From a checkpoint of a small image classifier.
Model: arch convnext, norm rmsnorm, width 320.
Training: 40000 steps, held-out accuracy 93%.
Data: trained on retinal OCT scans (Kermany 2017), 98430 training examples.
Rows from block 2 of a small image classifier, named by matrix and row number. Rows with one number belong to one neuron. Each number is 128 + 24 x the weight over its row's rms, rounded and kept within 0 to 255. All counts start at 0. Numbers have three digits each. After the name is the row's rms in percent of the matrix's.
After each neuron's rows are labels from the 100 images, of 14848, where the neuron reaches its highest value: "responds to" is what is common among them. Only what is clearly more common there than usual is listed. The data: retinal OCT scans (Kermany 2017).
# fc1: MLP up (model.blocks.2.mlp.fc1.weight, 1920x320), inputs 256-319
# fc2: MLP down (model.blocks.2.mlp.fc2.weight, 320x1920, transposed), outputs 256-319

fc1.263 098:120124122165123140152118135135139121090119126170116122142113102166181121193196116153112114110155148105106117140135133132144136091110179195123186128117127123201133110103115120111108174127097140
fc2.263 102:124141115113158139103163164138128088114109086122124160113125134106154136119131077180148182102156142129120132134141185135115128101102101127126119141142128111106129116118091136128126146129113115
responds to: finding: drusen; finding: diabetic macular edema

fc1.509 090:098130147118075122147112136124154153125154107138104120117084115142186160143130158124114052119124159146155154121165115194127159127149147133109145137141111187103076093119171178068132125149131129
fc2.509 121:112133150133140093126115154113082107157120115126120162124134121142116113105117134132115142125104149141117127141097159081106144093112087132087123137103131133108105094128119100152128153105146121
responds to: finding: diabetic macular edema

fc1.697 114:100085100088107107121169122137174086144187125108151135110149152129098099107162115145106140118088140109136155125164119112160099104107138122138129121128150077101159128140177169183131150138134107
fc2.697 106:096143100125101137122134140140127161104135151146168130154106108112177103119109119145135168130100147141126143109143134133141124109125087103117136123116178120128117134127112134123151182147193129
responds to: finding: choroidal neovascularization

fc1.332 115:137124107096119088125130112095123125133119126120157161137136079122143086141107156098090112138135140165140115131149112146118103143130162135132140130128118131151114108080112143149151102146120146
fc2.332 088:111131157138160128107144161138085137137149123156143150139093099170118155123113149108148098137128107104124111106158133160104116132169126140134110145077133160164167120145126158136123124113100129
responds to: finding: choroidal neovascularization

fc1.671 122:072154154139129170120094130134109155142099103165086158122116124148145106121140116100134110169134174144121098134151124104103162109117161149076129183134113140155151168148140076122163155117121152
fc2.671 102:106112138115097128082175114143138119126118137112141118136127116099108120109110126128175121131154108082189133130165095167143080160158151123169141106161115127123182162118116142131150121143109124
responds to: finding: normal

fc1.76 108:104157149095127147157132127127095159115144101120110084098144117123119114163135114103150079138158139138135087106132128110121152139109144110127127126118138140157095134111156136106100091062135146
fc2.76 100:122128133145099132161135116129144147152176140098148130121133135112142116098059130109157119157150096104121123105165125131126141132142165156169136110131112112129172123175125123087127096128117156
responds to: finding: normal

fc1.259 090:118152130130172157154092118125130158102128150088143118141135137249152121160115122181101137122146121129119153151136097142152113139101105134135170161132132161127099108138106085090096147106104155
fc2.259 113:160104121087099150102113112101111119107102149137144089156105143100108107121137129161131132147145156139119151136118143117095100110102086131114154114143145117102088102127113125145147167158165108
responds to: finding: drusen

fc1.520 108:092142153164152114117132118129165136116102136161083124116157113153161131144161151174110111115152095117120100127109165142139135075115124188166150164127154138127090140130081139081091168158091174
fc2.520 095:151112131132114125147166147053112133159149146137152150111142130133126117135111103129096160137134103157152117155106089172076168118142140162123131087176196113132132164127108113116110121110103127
responds to: finding: normal

fc1.117 090:157119105104164154150153140147127151101113116164094109165128089165141094075148137134132126091101155134128141128087113168134143135100137150162104166138147116133112129126119127123144106106095127
fc2.117 089:167106125143137180125086118109167132122131144157142137124126133130140173123135159166046130133088171118085134143126121127119162116094097143134110146146141153164129121115160135142134182143134116
responds to: finding: drusen

fc1.733 099:144133133159134118154118146149141134120128140172070095171126113153080109109142175128134116117116117144127101114126122130090085130151127141123122162145122120153127164135150173125174187131100117
fc2.733 102:156120120124129145150113079140118138122115121111111096150104105111091166114116125158122109127131152124108123120155120090195119125138101135097124135120102122092116158133110141170162139145135150
responds to: finding: diabetic macular edema; finding: drusen

fc1.286 100:125125140161116112130128115115165123122080208140153121142163126111143156117130093160114116112151151100157098117140155095146109168144117161116128129114098100165156134157134161138154108100086163
fc2.286 100:159095140105145136149107132172106158148139156129109133136131117128098086091155193128181121113113120049115145125148120183125138154106147143135140116103137124157146132120140141111151133164117102
responds to: finding: normal

fc1.765 092:172132137107120137117133180124156125128183202111121081124107116132161124124098147102130064177086119164138135151130095145133157192136116125122160167145126105128131146081113147074104147134123095
fc2.765 086:178128148125118131120125066129121144122122127148113166150127111128101155134175136156110116167099132081137116082118110138144088131144087137110107144120129147088117110134152117186133132121115131
responds to: finding: diabetic macular edema

fc1.442 104:123115156129114126160125115097104148132152089089132127084101137153135113076149110079090110136132139106100139139106079129097133131131124132107178150097137145185110174131105117110126137114103086
fc2.442 106:100126126117126113168149129091135138121125082100088151152132167086138131124104137149172107106157148101160159164116124124160136109140111108105139139136171139125120136129130133121143146178154130
responds to: finding: drusen

fc1.228 096:145126112093133195145125122111146137105154144104113105159138149230111121094149092198139127142129129123130146104135158148154164120188098089144142162111135110106151145138137136117109133130114098
fc2.228 111:168099107116100138103149143093105082124100131150127120146119137091114143095145091163111133140134155129110146142116148117113095108128094128111123121143151138055077135136099096157146165143167076
responds to: finding: drusen

fc1.35 087:089118132136144132129126147111096123123136101143089127132141137135109114115107133128130072143176133087135066105122123109134151109149148164135171161084081130159135113116143142076143140103139123
fc2.35 088:093158120147159096144152091145119130136109096132115108129108133116124124160147183100118080099110146116123154111132151127157130128145114107154093108138083147127106141127076078115127134088138171
responds to: finding: diabetic macular edema

fc1.51 090:080111142157096149121161153140133158114101115110119118165134106140142124149120167121104122100109125133133139105107107156061153092108097151128180161159131148119100109122158133075102151147125148
fc2.51 090:105137146139161124162113106116140088147145083147099156120154126119144114104116128140110103100118127142143151157096134144163143091138117136099122076117139134120088133079152159124139152108125142
responds to: finding: diabetic macular edema

fc1.155 106:157106101121121132124095152125157095110169129131125149124162102114110113109108102145171130117088190103106126117138141144129127145151143147132128116133110083099138142153161132135154095110135170
fc2.155 106:112124120102102160109102140146128135133113155124128148123133093104152117120126164165165108182151108096090136104159135159115147137111140128135139118128140105117164128105123118133149131158128152
responds to: finding: normal

fc1.383 108:125145123122153112155153103136128127138104087104169089141122137129137069154156131103157115115142131132142153151089085124089154121081122126153136123137115102147116176148137138150083143066141152
fc2.383 087:127155113126187128136182153118120108124122105126090106148131149154144155104089109119155130093083154122130152131093167133117159121075129150148104120113150141153073118144131130111091155112145106
responds to: finding: diabetic macular edema

fc1.692 088:119164128132100132119118163125114139124158121125125133148115084156138170142148148119083126118134137141099157104159090187106123121143154096100145121122145093107156158127163133085155149142114119
fc2.692 092:136135116128140150102128161129132075128120097144102116173136130109171137141101100110123149107092172113143116134122158134176097151143083113135123101112190135143150146151138113144122152142117114
responds to: finding: normal

fc1.194 108:103117137106145194170086132127091140124130126114057138117126162162130107154174116152124123150177134106131144147124081066151133134085157111116146158116111140120134118118109104152110104144146186
fc2.194 108:123101103160123126139134113158104124155159154141134141087122093130094130078111101124156110136139107103133148117163118144133156142150131164162148111150122115135138144093147172120103142086099149
responds to: finding: normal

fc1.291 093:146162108118124110136142194144131128093125094121142089140151132132090131108096120110133138135132148123151093088106125132085135073142105152119182121080105151133089175096058097105168166120122129
fc2.291 090:171104137143090120102137099086128125135119177131154131119121124102104131140152145140106108181140149133076149132144090170112109114163093140147128144172152111101126116103147152171158131113156106
responds to: finding: diabetic macular edema

fc1.414 101:154107128175109107155106149174120121106080131161068130149124119174139160167137147129126149118130142091100071110117103143101106114163145164155132134080107163144142116099109132101122136157097115
fc2.414 107:181125161128089138120098102108100118117146132120151088123141130123109117124148099139135124192120117166099129150160130132145102102159127151154144134143166104144110148165119183136125126113090167
responds to: finding: choroidal neovascularization; finding: drusen

fc1.318 093:137125125147125099112082177139171148111158143165141088146140077135113114153158167117107107149120118137152132177140135144098119115138148124110193153142110143143082102126105178097136142136130105
fc2.318 110:147156166168149122131134124112096135168142115122103161103155120132104139121161154119091153122099149141146147142102091119122140126149101135134094111092171158126101083109115111150113153094140131
responds to: finding: diabetic macular edema

fc1.160 097:109116153125120091177134120159112129109108163133123105099141136143152128090148148135125108144182150123158132128106132125161102139132124140139131143106100150160173139078114140112097081156111115
fc2.160 107:109131095141117103147098129150134133171109122121126135088183093144145129137132107125117141107096106140149104119119126129086151146114153160120134114122079117109145137117129096106114118092135141
responds to: finding: normal

fc1.764 128:068128172158157142140137165114111123136148081162115150119146085161089165108121108107128118141124101165112150126148149113100132109106118127145129178100134123091153185145168108086139175143120150
fc2.764 073:164126130116133090120139128118154117130139126138130145118142120128107133119177179122141124120141097152149116126157113136071149148124157153198139132115116108163172143064147170109138115128122132
responds to: finding: normal

fc1.28 101:136132138125138159186129108157105133112140157145093086113142147136138147138153152143117120126126180119123125136117162112164113146140128113142119120129130131121139127107129162145108118157071118
fc2.28 116:117096103162117138101128150120108119159159135148129157099152142137108122120133092115144126147132122124096128110116107125143170107113176173129153141138079154132125110122137114143114102088112121
responds to: finding: normal

fc1.753 089:127123162101098127138166142131096119138130109144140128138107156158163109085143154169088137132108163143151143104162114131160113139122131160168164148098110174114131116145164115105119128144110167
fc2.753 093:105129139116104150087193103107167162116115145106133145101107092127112148097105102151131137138109120121109174127128106161145130115126104114099138109119094146091132144121129124144147128132124127
responds to: finding: diabetic macular edema