Weights of a small image classifier.
Training: cautious_adamw at rate 0.0015, 40000 steps, batches of 256.
Rows from block 5 of a small image classifier, named by matrix and row number. Rows with one number belong to one neuron. Each number is 50 + 12 x the weight over its row's rms, rounded and kept within 0 to 99. All counts start at 0.
After each neuron's rows are labels from the 100 images, of 14848, where the neuron reaches its highest value: "responds to" is what is common among them; "peak at" is the part of the image that holds the peak. Only what is clearly more common there than usual is listed. The data: retinal OCT scans (Kermany 2017).
# fc1: MLP up (model.blocks.5.mlp.fc1.weight, 1920x320), inputs 0-159
# fc2: MLP down (model.blocks.5.mlp.fc2.weight, 320x1920, transposed), outputs 0-159

fc1.297:47 38 56 58 60 56 71 49 54 26 42 39 63 24 48 29 28 60 38 49 48 52 45 56 50 59 45 42 46 63 68 49 69 62 66 42 38 50 51 51 60 73 56 42 45 42 31 63 41 60 42 47 48 43 47 52 49 37 53 42 46 13 63 39 54 51 57 52 66 72 64 49 69 40 43 56 47 40 32 40 54 70 65 54 63 56 40 35 48 42 48 53 45 44 48 26 50 58 40 31 62 30 56 44 46 56 57 36 68 77 55 36 45 27 68 44 45 40 42 67 63 53 47 11 44 63 60 25 62 46 36 36 53 38 63 45 30 52 25 41 46 47 46 41 63 21 39 58 43 62 49 56 59 58 59 50 59 40 50 65
fc2.297:43 49 43 47 46 48 31 49 55 28 39 52 41 59 67 46 43 45 46 47 65 58 50 51 58 69 27 73 41 33 38 49 44 40 62 40 74 59 45 74 64 43 60 59 53 47 36 49 57 60 51 64 55 36 58 50 61 69 59 55 63 74 75 55 48 53 43 69 31 59 59 50 65 54 79 20 56 40 43 44 43 34 57 55 58 37 73 40 42 45 56 50 48 51 38 48 58 61 51 25 45 39 56 61 64 44 47 39 40 31 77 76 46 41 47 58 48 41 47 56 57 47 34 39 58 61 46 45 50 75 50 53 50 39 49 48 47 52 65 12 74 58 51 71 28 58 60 36 71 59 44 43 18 33 71 42 50 60 68 30
responds to: finding: diabetic macular edema
peak at: top right; middle right

fc1.277:40 57 68 55 40 59 48 21 69 42 51 36 48 56 57 51 28 49 51 35 46 66 70 77 44 50 56 49 56 46 47 66 48 50 49 54 58 46 39 68 48 75 39 33 68 51 47 74 62 34 45 65 48 56 54 42 44 43 67 46 62 38 57 54 39 69 48 35 33 49 58 50 52 52 56 47 62 59 69 54 62 64 43 69 38 43 41 48 54 35 33 33 53 61 52 40 55 52 86 48 36 60 50 22 34 58 59 27 36 64 41 65 35 25 67 30 34 39 48 67 52 46 42 45 42 44 45 61 59 43 28 57 62 50 50 42 45 75 47 70 33 54 59 28 42 58 44 65 53 23 53 36 54 37 48 35 29 57 26 33
fc2.277:51 54 56 34 31 58 47 69 40 50 47 41 71 64 45 39 63 82 52 59 56 34 75 69 56 38 47 47 61 47 58 62 44 48 57 47 48 49 47 61 50 42 51 40 45 43 55 44 48 69 80 44 52 60 46 63 31 43 55 62 48 72 43 65 47 32 57 48 42 37 63 37 22 64 35 50 51 53 55 57 74 41 57 33 36 49 46 30 48 56 38 46 70 34 61 77 38 42 62 26 45 43 35 51 41 58 34 36 51 59 46 24 35 57 54 62 49 45 69 51 35 38 63 83 54 46 67 31 64 51 58 35 42 47 46 58 54 56 27 65 45 40 47 49 58 38 56 48 39 35 49 42 62 80 44 73 38 34 60 60
responds to: finding: normal
peak at: bottom centre

fc1.689:57 56 51 55 47 62 49 58 40 64 44 58 49 49 67 55 44 48 69 31 32 33 33 24 69 61 57 50 41 39 48 44 41 53 52 62 75 30 34 43 51 55 41 56 36 48 44 33 73 40 23 26 36 75 51 46 65 55 73 35 44 55 66 54 49 51 34 52 71 57 45 52 64 48 54 45 49 39 67 54 42 40 55 45 52 29 59 62 84 35 55 29 39 54 26 41 60 55 46 46 55 54 33 43 37 69 61 42 55 56 53 53 68 52 56 42 52 62 36 65 75 57 36 48 61 48 49 47 54 48 46 42 55 37 42 57 42 42 53 65 53 55 56 50 34 50 75 57 60 35 55 47 52 36 71 46 37 64 57 54
fc2.689:35 34 57 38 63 40 43 53 55 57 49 46 36 34 40 34 49 39 46 58 58 63 44 54 28 53 58 51 74 52 43 29 64 67 46 42 54 41 41 58 69 56 46 72 59 66 66 61 34 64 23 60 55 47 54 52 60 48 49 39 58 59 43 45 37 48 28 62 72 45 61 32 66 56 48 65 61 57 32 34 58 61 47 44 57 56 52 54 51 61 63 43 38 60 54 58 34 44 37 57 38 54 32 58 68 36 52 51 56 69 45 46 68 42 43 54 69 37 35 41 52 35 53 50 63 50 65 55 35 33 59 49 58 39 54 58 52 45 56 45 40 39 66 59 49 39 19 39 59 63 47 34 34 35 54 30 66 56 43 57
responds to: finding: choroidal neovascularization
peak at: bottom left

fc1.328:33 47 54 72 51 47 62 31 42 60 50 72 43 64 44 41 53 51 49 56 37 42 42 51 61 36 37 43 62 28 57 47 45 46 51 37 60 50 30 50 70 72 68 52 52 61 56 54 54 53 42 56 45 47 48 42 67 46 60 44 34 58 56 53 37 62 49 53 64 39 52 35 41 59 59 51 37 29 49 66 75 58 49 57 47 53 37 63 47 48 40 34 69 50 62 61 56 46 72 60 59 47 39 68 62 64 41 42 51 33 53 52 44 47 34 58 55 45 50 63 47 54 35 45 46 47 46 44 40 60 56 54 57 62 58 48 50 41 28 40 68 47 58 53 60 56 81 47 46 46 31 63 54 50 40 40 62 45 72 66
fc2.328:39 55 56 47 58 73 79 61 50 52 46 58 51 52 59 53 43 62 23 38 49 48 34 49 43 58 58 40 57 50 35 52 57 63 48 35 51 58 23 52 62 79 50 42 73 67 52 64 40 53 42 44 48 50 51 43 68 49 62 51 39 50 61 27 43 70 30 47 68 63 25 43 40 33 53 50 55 50 38 44 45 49 56 52 46 44 67 62 53 36 42 48 56 38 63 27 47 43 38 44 52 46 62 48 66 66 53 52 43 36 64 61 53 59 40 73 44 29 23 56 54 47 61 31 36 42 30 60 75 49 53 57 48 59 61 58 38 54 51 49 46 60 57 57 48 41 37 37 60 59 51 54 67 47 73 28 44 50 23 37
responds to: finding: drusen
peak at: bottom centre; bottom left

fc1.41:50 45 60 67 17 49 65 38 66 59 51 44 37 46 54 51 56 39 50 65 15 51 43 43 50 56 46 49 53 66 51 50 40 54 57 53 45 45 46 52 53 47 63 56 61 62 28 62 53 46 48 76 44 87 65 63 44 34 59 54 64 38 50 43 22 41 64 62 68 13 45 39 51 37 36 63 41 40 44 63 36 40 49 58 56 38 62 47 59 51 58 59 45 43 45 69 59 59 65 46 28 63 62 70 47 47 62 46 39 26 39 28 37 35 45 22 43 49 48 63 59 59 62 58 33 48 38 52 71 47 35 57 49 45 50 32 45 52 48 43 47 37 49 52 43 39 44 69 39 44 34 49 44 49 51 49 50 61 60 33
fc2.41:46 61 48 34 46 37 42 60 65 43 55 68 62 46 59 70 42 43 59 39 53 61 76 62 27 38 27 58 41 62 60 58 54 47 43 64 63 53 49 43 56 49 38 38 69 43 45 35 45 54 69 24 40 62 47 29 51 48 45 49 34 53 42 66 64 59 68 66 35 34 54 45 23 82 49 49 57 28 46 30 54 54 34 39 36 63 27 46 54 50 51 49 46 58 53 57 49 47 64 45 41 45 51 44 51 48 37 64 73 59 41 51 68 47 52 64 55 31 55 57 63 53 37 74 55 55 59 33 49 31 61 36 60 42 47 46 44 30 43 49 56 36 26 46 54 36 50 61 61 64 42 54 54 46 54 54 46 56 50 66
responds to: finding: normal
peak at: top centre

fc1.156:51 61 68 47 49 63 53 32 47 51 50 53 66 41 49 27 40 40 61 77 60 63 46 37 63 63 40 55 53 44 48 42 57 39 68 35 65 63 45 68 48 72 73 52 50 50 47 28 49 40 33 63 52 59 57 34 67 27 48 19 34 41 66 58 59 36 43 41 65 49 41 42 55 52 40 56 50 59 63 53 40 78 50 61 45 72 49 57 58 51 50 42 63 37 66 47 50 41 31 46 59 52 60 80 59 47 52 46 51 47 64 49 33 59 57 64 44 37 76 58 54 82 58 36 61 47 65 64 22 50 22 37 71 54 26 36 38 55 47 41 55 57 48 49 51 36 49 48 48 33 49 42 42 51 59 48 30 36 36 70
fc2.156:59 54 54 59 62 43 73 42 39 53 35 56 62 47 52 40 57 62 44 27 54 54 72 36 54 73 46 41 64 50 44 44 49 68 49 57 40 28 61 42 63 66 53 36 57 65 68 51 48 59 32 33 41 64 53 42 64 39 51 44 38 58 52 47 33 50 45 54 59 59 63 63 40 53 48 53 62 38 22 36 39 55 46 41 45 46 48 63 28 48 52 50 54 63 37 39 35 67 74 59 39 64 44 67 41 44 55 49 67 51 56 21 36 61 52 38 37 47 61 44 34 22 42 45 45 36 56 64 61 43 61 48 46 55 40 40 69 57 36 58 25 45 62 34 57 51 58 30 68 67 56 22 48 49 62 39 84 52 78 47
responds to: finding: choroidal neovascularization
peak at: bottom right; bottom centre

fc1.411:49 59 50 64 68 41 84 64 38 44 86 72 52 19 40 48 36 73 51 57 40 68 56 30 43 74 59 43 53 61 76 30 54 46 52 45 57 51 31 68 46 61 37 47 47 57 45 57 61 63 44 45 38 73 42 42 71 30 37 63 37 34 51 58 58 40 42 77 55 58 44 70 56 50 60 36 31 59 58 61 64 34 56 66 44 47 53 53 51 59 67 33 66 62 51 54 51 48 63 52 55 23 49 63 48 68 48 50 75 49 74 23 48 55 53 56 56 48 60 58 51 69 50 49 51 53 57 38 59 58 11 38 69 43 49 50 65 69 48 59 32 54 70 42 45 40 63 39 38 45 65 54 58 57 60 54 51 39 57 56
fc2.411:35 50 67 42 51 46 46 41 49 33 55 38 61 56 71 57 40 32 45 51 65 38 56 47 47 63 57 35 40 32 40 31 66 61 58 64 57 52 59 49 44 78 37 49 61 52 56 46 48 55 43 65 49 40 49 21 53 60 35 55 56 34 64 70 66 56 45 47 64 59 79 44 58 59 49 38 51 30 63 39 29 54 56 53 55 63 42 61 42 35 60 61 44 46 46 48 52 55 50 54 57 28 56 40 43 40 57 38 41 36 52 50 70 51 49 49 50 44 62 22 53 53 39 43 34 57 25 33 21 29 47 48 61 48 53 49 62 45 48 46 48 43 31 49 53 56 48 50 52 48 51 38 65 43 42 43 40 56 52 58
responds to: finding: drusen
peak at: bottom left

fc1.112:50 68 50 48 60 58 51 68 43 45 46 39 52 32 48 27 40 55 74 64 33 58 46 49 49 57 41 47 57 72 57 70 63 43 40 55 58 51 19 46 41 53 28 49 31 44 41 43 47 56 48 44 55 47 49 53 45 39 48 52 59 56 64 45 59 30 46 66 56 51 56 34 44 67 43 52 49 52 33 60 55 62 29 47 60 34 39 42 68 62 51 57 61 58 50 50 35 26 39 47 40 33 52 31 57 47 54 45 46 67 49 50 25 32 55 48 58 41 43 62 60 58 21 46 63 59 72 02 49 35 38 50 94 54 67 49 45 57 26 42 66 53 72 36 29 50 45 42 45 78 54 52 45 62 47 57 72 56 47 53
fc2.112:40 45 63 54 52 71 47 37 46 46 67 52 45 59 62 54 27 55 62 28 72 33 50 51 89 65 34 58 59 44 46 76 60 37 66 52 49 59 57 73 44 46 43 46 48 44 39 41 47 38 61 54 63 41 49 37 37 64 48 52 50 39 63 32 63 40 42 41 34 70 25 46 63 43 52 56 54 66 43 51 45 35 60 47 38 46 52 38 51 57 39 61 51 45 29 46 65 45 54 53 64 43 56 67 58 47 66 28 51 30 68 52 49 50 60 49 51 62 52 51 43 65 72 47 42 61 55 34 50 36 20 61 64 46 40 46 48 50 24 62 39 64 46 56 49 82 76 55 35 43 42 52 39 45 42 46 50 56 66 60
responds to: finding: drusen; finding: diabetic macular edema
peak at: bottom right

fc1.10:71 38 40 58 25 61 28 53 31 49 59 46 42 41 60 48 36 27 50 56 33 31 44 47 59 54 49 70 52 51 45 55 54 50 50 54 45 60 44 63 24 57 47 63 64 55 49 32 43 40 36 41 46 41 59 58 59 59 53 34 61 28 48 44 52 43 37 80 38 57 42 52 27 47 51 58 58 63 46 50 38 64 60 45 69 60 46 49 63 70 63 70 50 40 37 53 47 23 51 57 39 36 55 35 13 13 66 40 38 46 43 51 33 58 51 68 53 49 55 47 62 57 54 49 50 31 34 82 70 69 50 38 51 53 51 57 67 50 59 48 40 60 45 50 64 47 43 51 57 63 57 64 51 71 65 71 39 60 49 47
fc2.10:51 49 46 55 61 47 55 49 59 62 78 60 42 34 58 35 49 55 42 47 47 38 32 37 44 41 53 54 39 71 58 63 48 58 35 38 49 31 40 42 42 46 43 46 53 45 81 57 34 54 27 54 44 55 40 31 48 57 56 35 61 59 57 55 26 52 34 24 52 55 22 35 62 56 56 36 43 44 43 46 52 64 51 40 44 70 32 46 58 60 31 57 66 51 43 39 39 54 39 40 66 63 41 41 62 54 62 43 46 54 50 34 85 53 37 49 46 48 64 31 39 51 50 68 48 45 61 48 42 45 32 57 53 64 61 55 26 56 42 63 50 60 65 59 41 53 39 51 56 39 54 50 52 46 33 31 48 63 32 57
responds to: finding: choroidal neovascularization
peak at: top left

fc1.183:37 44 35 38 54 46 57 71 47 49 46 68 54 61 59 43 51 32 41 45 54 48 34 69 41 55 41 51 54 49 38 27 52 65 46 36 52 59 58 35 76 49 44 49 44 63 42 46 49 49 56 44 37 60 51 56 53 62 59 52 56 45 56 26 34 46 59 36 46 43 63 38 44 46 38 51 30 64 52 53 45 60 46 45 51 65 39 39 45 38 59 74 57 46 47 49 48 26 60 58 53 75 47 59 37 51 48 65 51 40 62 50 63 75 47 69 46 77 74 43 56 42 47 41 48 55 45 43 46 57 58 51 72 59 42 68 27 44 50 57 77 64 29 63 58 63 61 32 25 55 61 37 30 52 57 82 61 25 45 52
fc2.183:52 33 46 49 56 39 57 40 50 43 35 45 57 33 34 49 54 49 48 47 37 30 47 55 84 47 39 65 54 58 58 70 24 51 71 32 58 62 58 68 34 30 65 41 36 68 39 76 58 49 63 76 56 60 44 44 37 55 56 48 44 64 46 24 46 42 64 50 29 38 61 40 43 30 44 59 48 68 69 59 73 54 40 51 47 41 52 32 55 46 43 60 42 41 31 62 57 52 65 45 62 48 37 64 46 60 50 47 28 55 44 56 32 51 62 36 25 51 43 64 37 54 72 56 24 64 49 64 64 56 46 58 53 35 45 42 25 37 32 43 49 59 47 55 48 66 70 65 47 23 59 40 48 64 22 53 40 46 49 59
responds to: finding: normal
peak at: top right

fc1.505:58 53 54 42 52 36 52 68 74 42 25 60 65 53 44 59 57 54 35 37 55 52 50 42 54 47 50 49 63 37 55 28 54 59 44 51 42 58 31 60 40 78 58 65 67 63 28 55 50 73 59 54 57 56 57 65 32 50 28 28 77 43 53 47 39 60 58 26 44 47 50 62 43 64 57 79 62 40 62 51 43 73 73 41 46 51 27 63 47 49 56 51 69 52 80 50 52 43 39 59 48 40 65 62 49 26 69 49 58 48 80 35 42 57 52 21 54 38 54 66 57 63 32 66 52 59 28 60 28 76 53 64 44 51 39 54 68 50 63 34 28 50 61 55 56 66 48 66 57 47 39 60 37 36 57 31 58 40 43 53
fc2.505:41 61 51 29 55 40 34 28 70 51 35 50 60 67 35 44 60 55 66 42 49 71 81 53 43 47 50 61 65 58 47 23 35 62 63 50 47 43 56 51 48 41 46 59 59 63 59 59 73 58 54 61 80 44 47 62 30 47 41 35 50 65 41 40 46 52 50 46 52 43 46 40 59 51 56 58 60 47 50 56 60 29 52 51 52 45 52 40 23 61 18 49 63 44 55 63 44 49 61 45 39 61 49 46 44 63 46 57 12 62 50 37 46 60 61 58 39 39 47 60 71 34 70 64 58 45 58 52 77 51 59 39 30 44 54 36 66 38 50 53 54 47 58 48 45 50 41 71 50 63 70 42 46 59 52 56 58 37 45 52
responds to: finding: normal
peak at: top right

fc1.314:61 49 48 57 44 53 60 35 50 48 70 65 35 39 47 28 25 59 59 47 45 61 55 48 43 70 46 54 53 56 36 41 56 41 23 71 46 60 50 38 47 87 62 46 40 67 51 37 51 69 45 39 54 39 47 45 55 60 52 42 55 20 30 60 32 24 44 59 37 70 57 72 55 61 64 43 61 56 51 56 41 51 45 43 50 34 30 55 53 49 27 28 54 50 48 51 32 64 39 52 40 59 51 33 43 56 37 51 45 47 48 47 40 57 40 72 34 34 53 60 64 68 52 14 55 62 55 41 45 50 32 52 53 72 49 67 59 42 46 48 57 60 38 30 46 18 45 43 35 40 44 40 40 52 43 44 36 49 50 59
fc2.314:52 60 52 65 43 51 17 55 37 37 47 59 24 47 55 61 65 41 54 47 44 64 37 53 48 57 53 65 33 35 51 45 39 53 66 49 56 59 63 73 74 42 56 61 57 50 45 37 74 30 53 35 83 22 46 49 51 61 50 44 61 48 71 60 48 64 41 39 51 56 42 69 62 35 64 55 43 42 50 37 47 51 51 62 67 51 52 54 34 34 53 51 39 45 41 43 48 62 60 10 33 37 63 46 60 47 56 52 52 46 59 76 42 60 43 53 41 28 59 46 72 61 38 43 46 41 50 52 74 55 39 63 50 69 39 44 55 50 39 21 93 54 50 59 13 55 41 23 57 58 63 36 34 43 62 42 50 41 52 42
responds to: finding: diabetic macular edema
peak at: centre; bottom centre

fc1.462:61 42 56 52 51 66 68 55 40 47 49 67 61 48 37 45 56 50 38 28 32 66 37 47 49 53 48 44 55 45 52 66 46 41 51 49 75 50 30 35 54 73 59 57 69 63 36 39 80 46 29 54 44 63 37 42 65 49 51 54 53 32 59 57 40 62 43 44 57 49 54 39 47 43 48 59 56 38 57 59 58 76 49 65 47 42 43 72 26 44 66 45 60 56 50 53 45 55 57 37 42 69 48 62 58 46 55 60 51 56 61 36 43 72 69 12 29 39 70 83 51 24 59 33 47 47 57 32 27 53 55 54 61 44 54 69 47 43 53 43 65 50 56 67 54 61 60 53 58 28 47 39 48 39 40 69 45 33 61 51
fc2.462:59 45 57 56 55 45 53 63 41 62 66 66 45 34 34 53 64 70 42 34 59 45 30 47 45 43 55 49 66 52 45 62 69 77 32 39 51 48 43 47 44 65 54 55 64 60 47 52 37 48 25 50 43 43 63 70 61 43 63 50 51 43 38 54 56 41 45 60 63 50 53 57 54 40 41 61 55 47 48 55 54 64 48 59 50 40 44 44 49 58 28 38 33 49 51 48 33 43 46 52 44 62 54 69 70 46 32 57 49 52 52 63 41 40 46 45 62 27 40 47 30 47 53 43 56 70 57 48 74 43 55 53 33 57 51 50 46 57 37 44 28 44 59 41 62 43 37 43 66 65 42 44 47 54 60 33 53 55 49 56
responds to: finding: choroidal neovascularization
peak at: bottom left

fc1.613:67 61 59 66 33 65 34 67 43 46 63 34 46 35 48 49 49 64 57 52 60 53 73 36 46 43 39 58 38 64 38 50 46 47 62 69 51 54 41 64 48 62 52 43 46 36 40 55 50 65 32 52 37 79 52 69 49 47 69 18 64 26 41 74 40 62 44 45 68 26 27 21 61 47 55 41 67 45 62 63 49 49 67 47 36 68 58 56 56 55 44 39 39 70 38 51 38 63 46 45 66 45 58 36 66 49 50 42 28 44 47 40 49 27 54 33 51 41 46 45 43 63 65 56 32 40 53 71 62 52 55 51 66 47 41 43 45 43 40 38 41 35 55 50 43 40 53 57 71 43 51 47 33 52 68 29 61 59 65 65
fc2.613:45 83 66 69 38 51 56 24 61 41 33 73 66 57 63 63 80 49 48 56 50 54 69 44 32 55 44 41 60 43 61 50 36 42 48 61 43 48 56 50 52 42 41 33 63 51 70 33 53 60 67 46 58 56 43 64 35 40 36 51 55 64 37 64 36 43 50 39 42 58 62 37 53 51 25 49 45 50 50 49 51 47 43 45 45 51 49 50 36 47 37 56 67 44 42 36 62 56 55 62 49 45 60 42 29 40 42 44 79 55 50 26 65 51 52 32 24 39 70 35 69 53 40 57 54 23 59 58 67 32 62 49 57 63 60 51 57 49 61 69 49 46 47 37 60 33 39 52 48 74 49 52 49 76 51 52 44 44 60 43
responds to: finding: normal
peak at: top right; top centre

fc1.85:42 47 51 66 57 50 73 45 42 51 56 66 47 40 34 50 53 64 66 55 67 50 46 34 72 43 61 53 56 65 48 36 59 58 42 64 58 56 37 51 54 45 54 45 47 54 39 06 50 58 54 65 45 55 58 42 54 36 55 35 42 44 52 60 72 45 68 54 49 72 59 53 36 42 50 56 49 36 22 76 27 41 48 51 45 46 62 42 74 46 58 69 82 37 69 53 33 43 59 44 40 60 27 66 42 45 40 60 38 39 38 49 54 59 60 54 48 55 41 44 49 67 50 49 46 50 68 54 66 48 47 26 58 72 45 57 67 62 57 51 58 52 65 50 58 55 62 46 61 74 55 44 56 55 27 44 51 41 44 38
fc2.85:59 42 42 51 44 79 37 40 54 52 79 41 54 56 48 52 37 65 40 48 60 56 48 41 43 58 44 51 35 57 56 53 32 30 33 32 49 51 53 70 44 23 47 59 43 45 51 46 23 55 42 32 37 34 50 39 30 52 58 46 49 67 60 54 59 52 47 58 28 49 59 44 41 48 67 46 65 48 44 44 61 38 53 34 47 56 55 45 67 55 43 51 75 84 59 41 78 54 52 54 61 40 51 37 28 53 47 58 75 45 52 48 53 36 49 45 38 45 44 27 65 49 55 44 40 40 59 46 38 67 45 43 50 65 49 32 48 60 45 32 50 49 35 61 46 37 63 58 69 68 64 78 38 52 70 62 50 50 62 60
responds to: finding: normal
peak at: bottom centre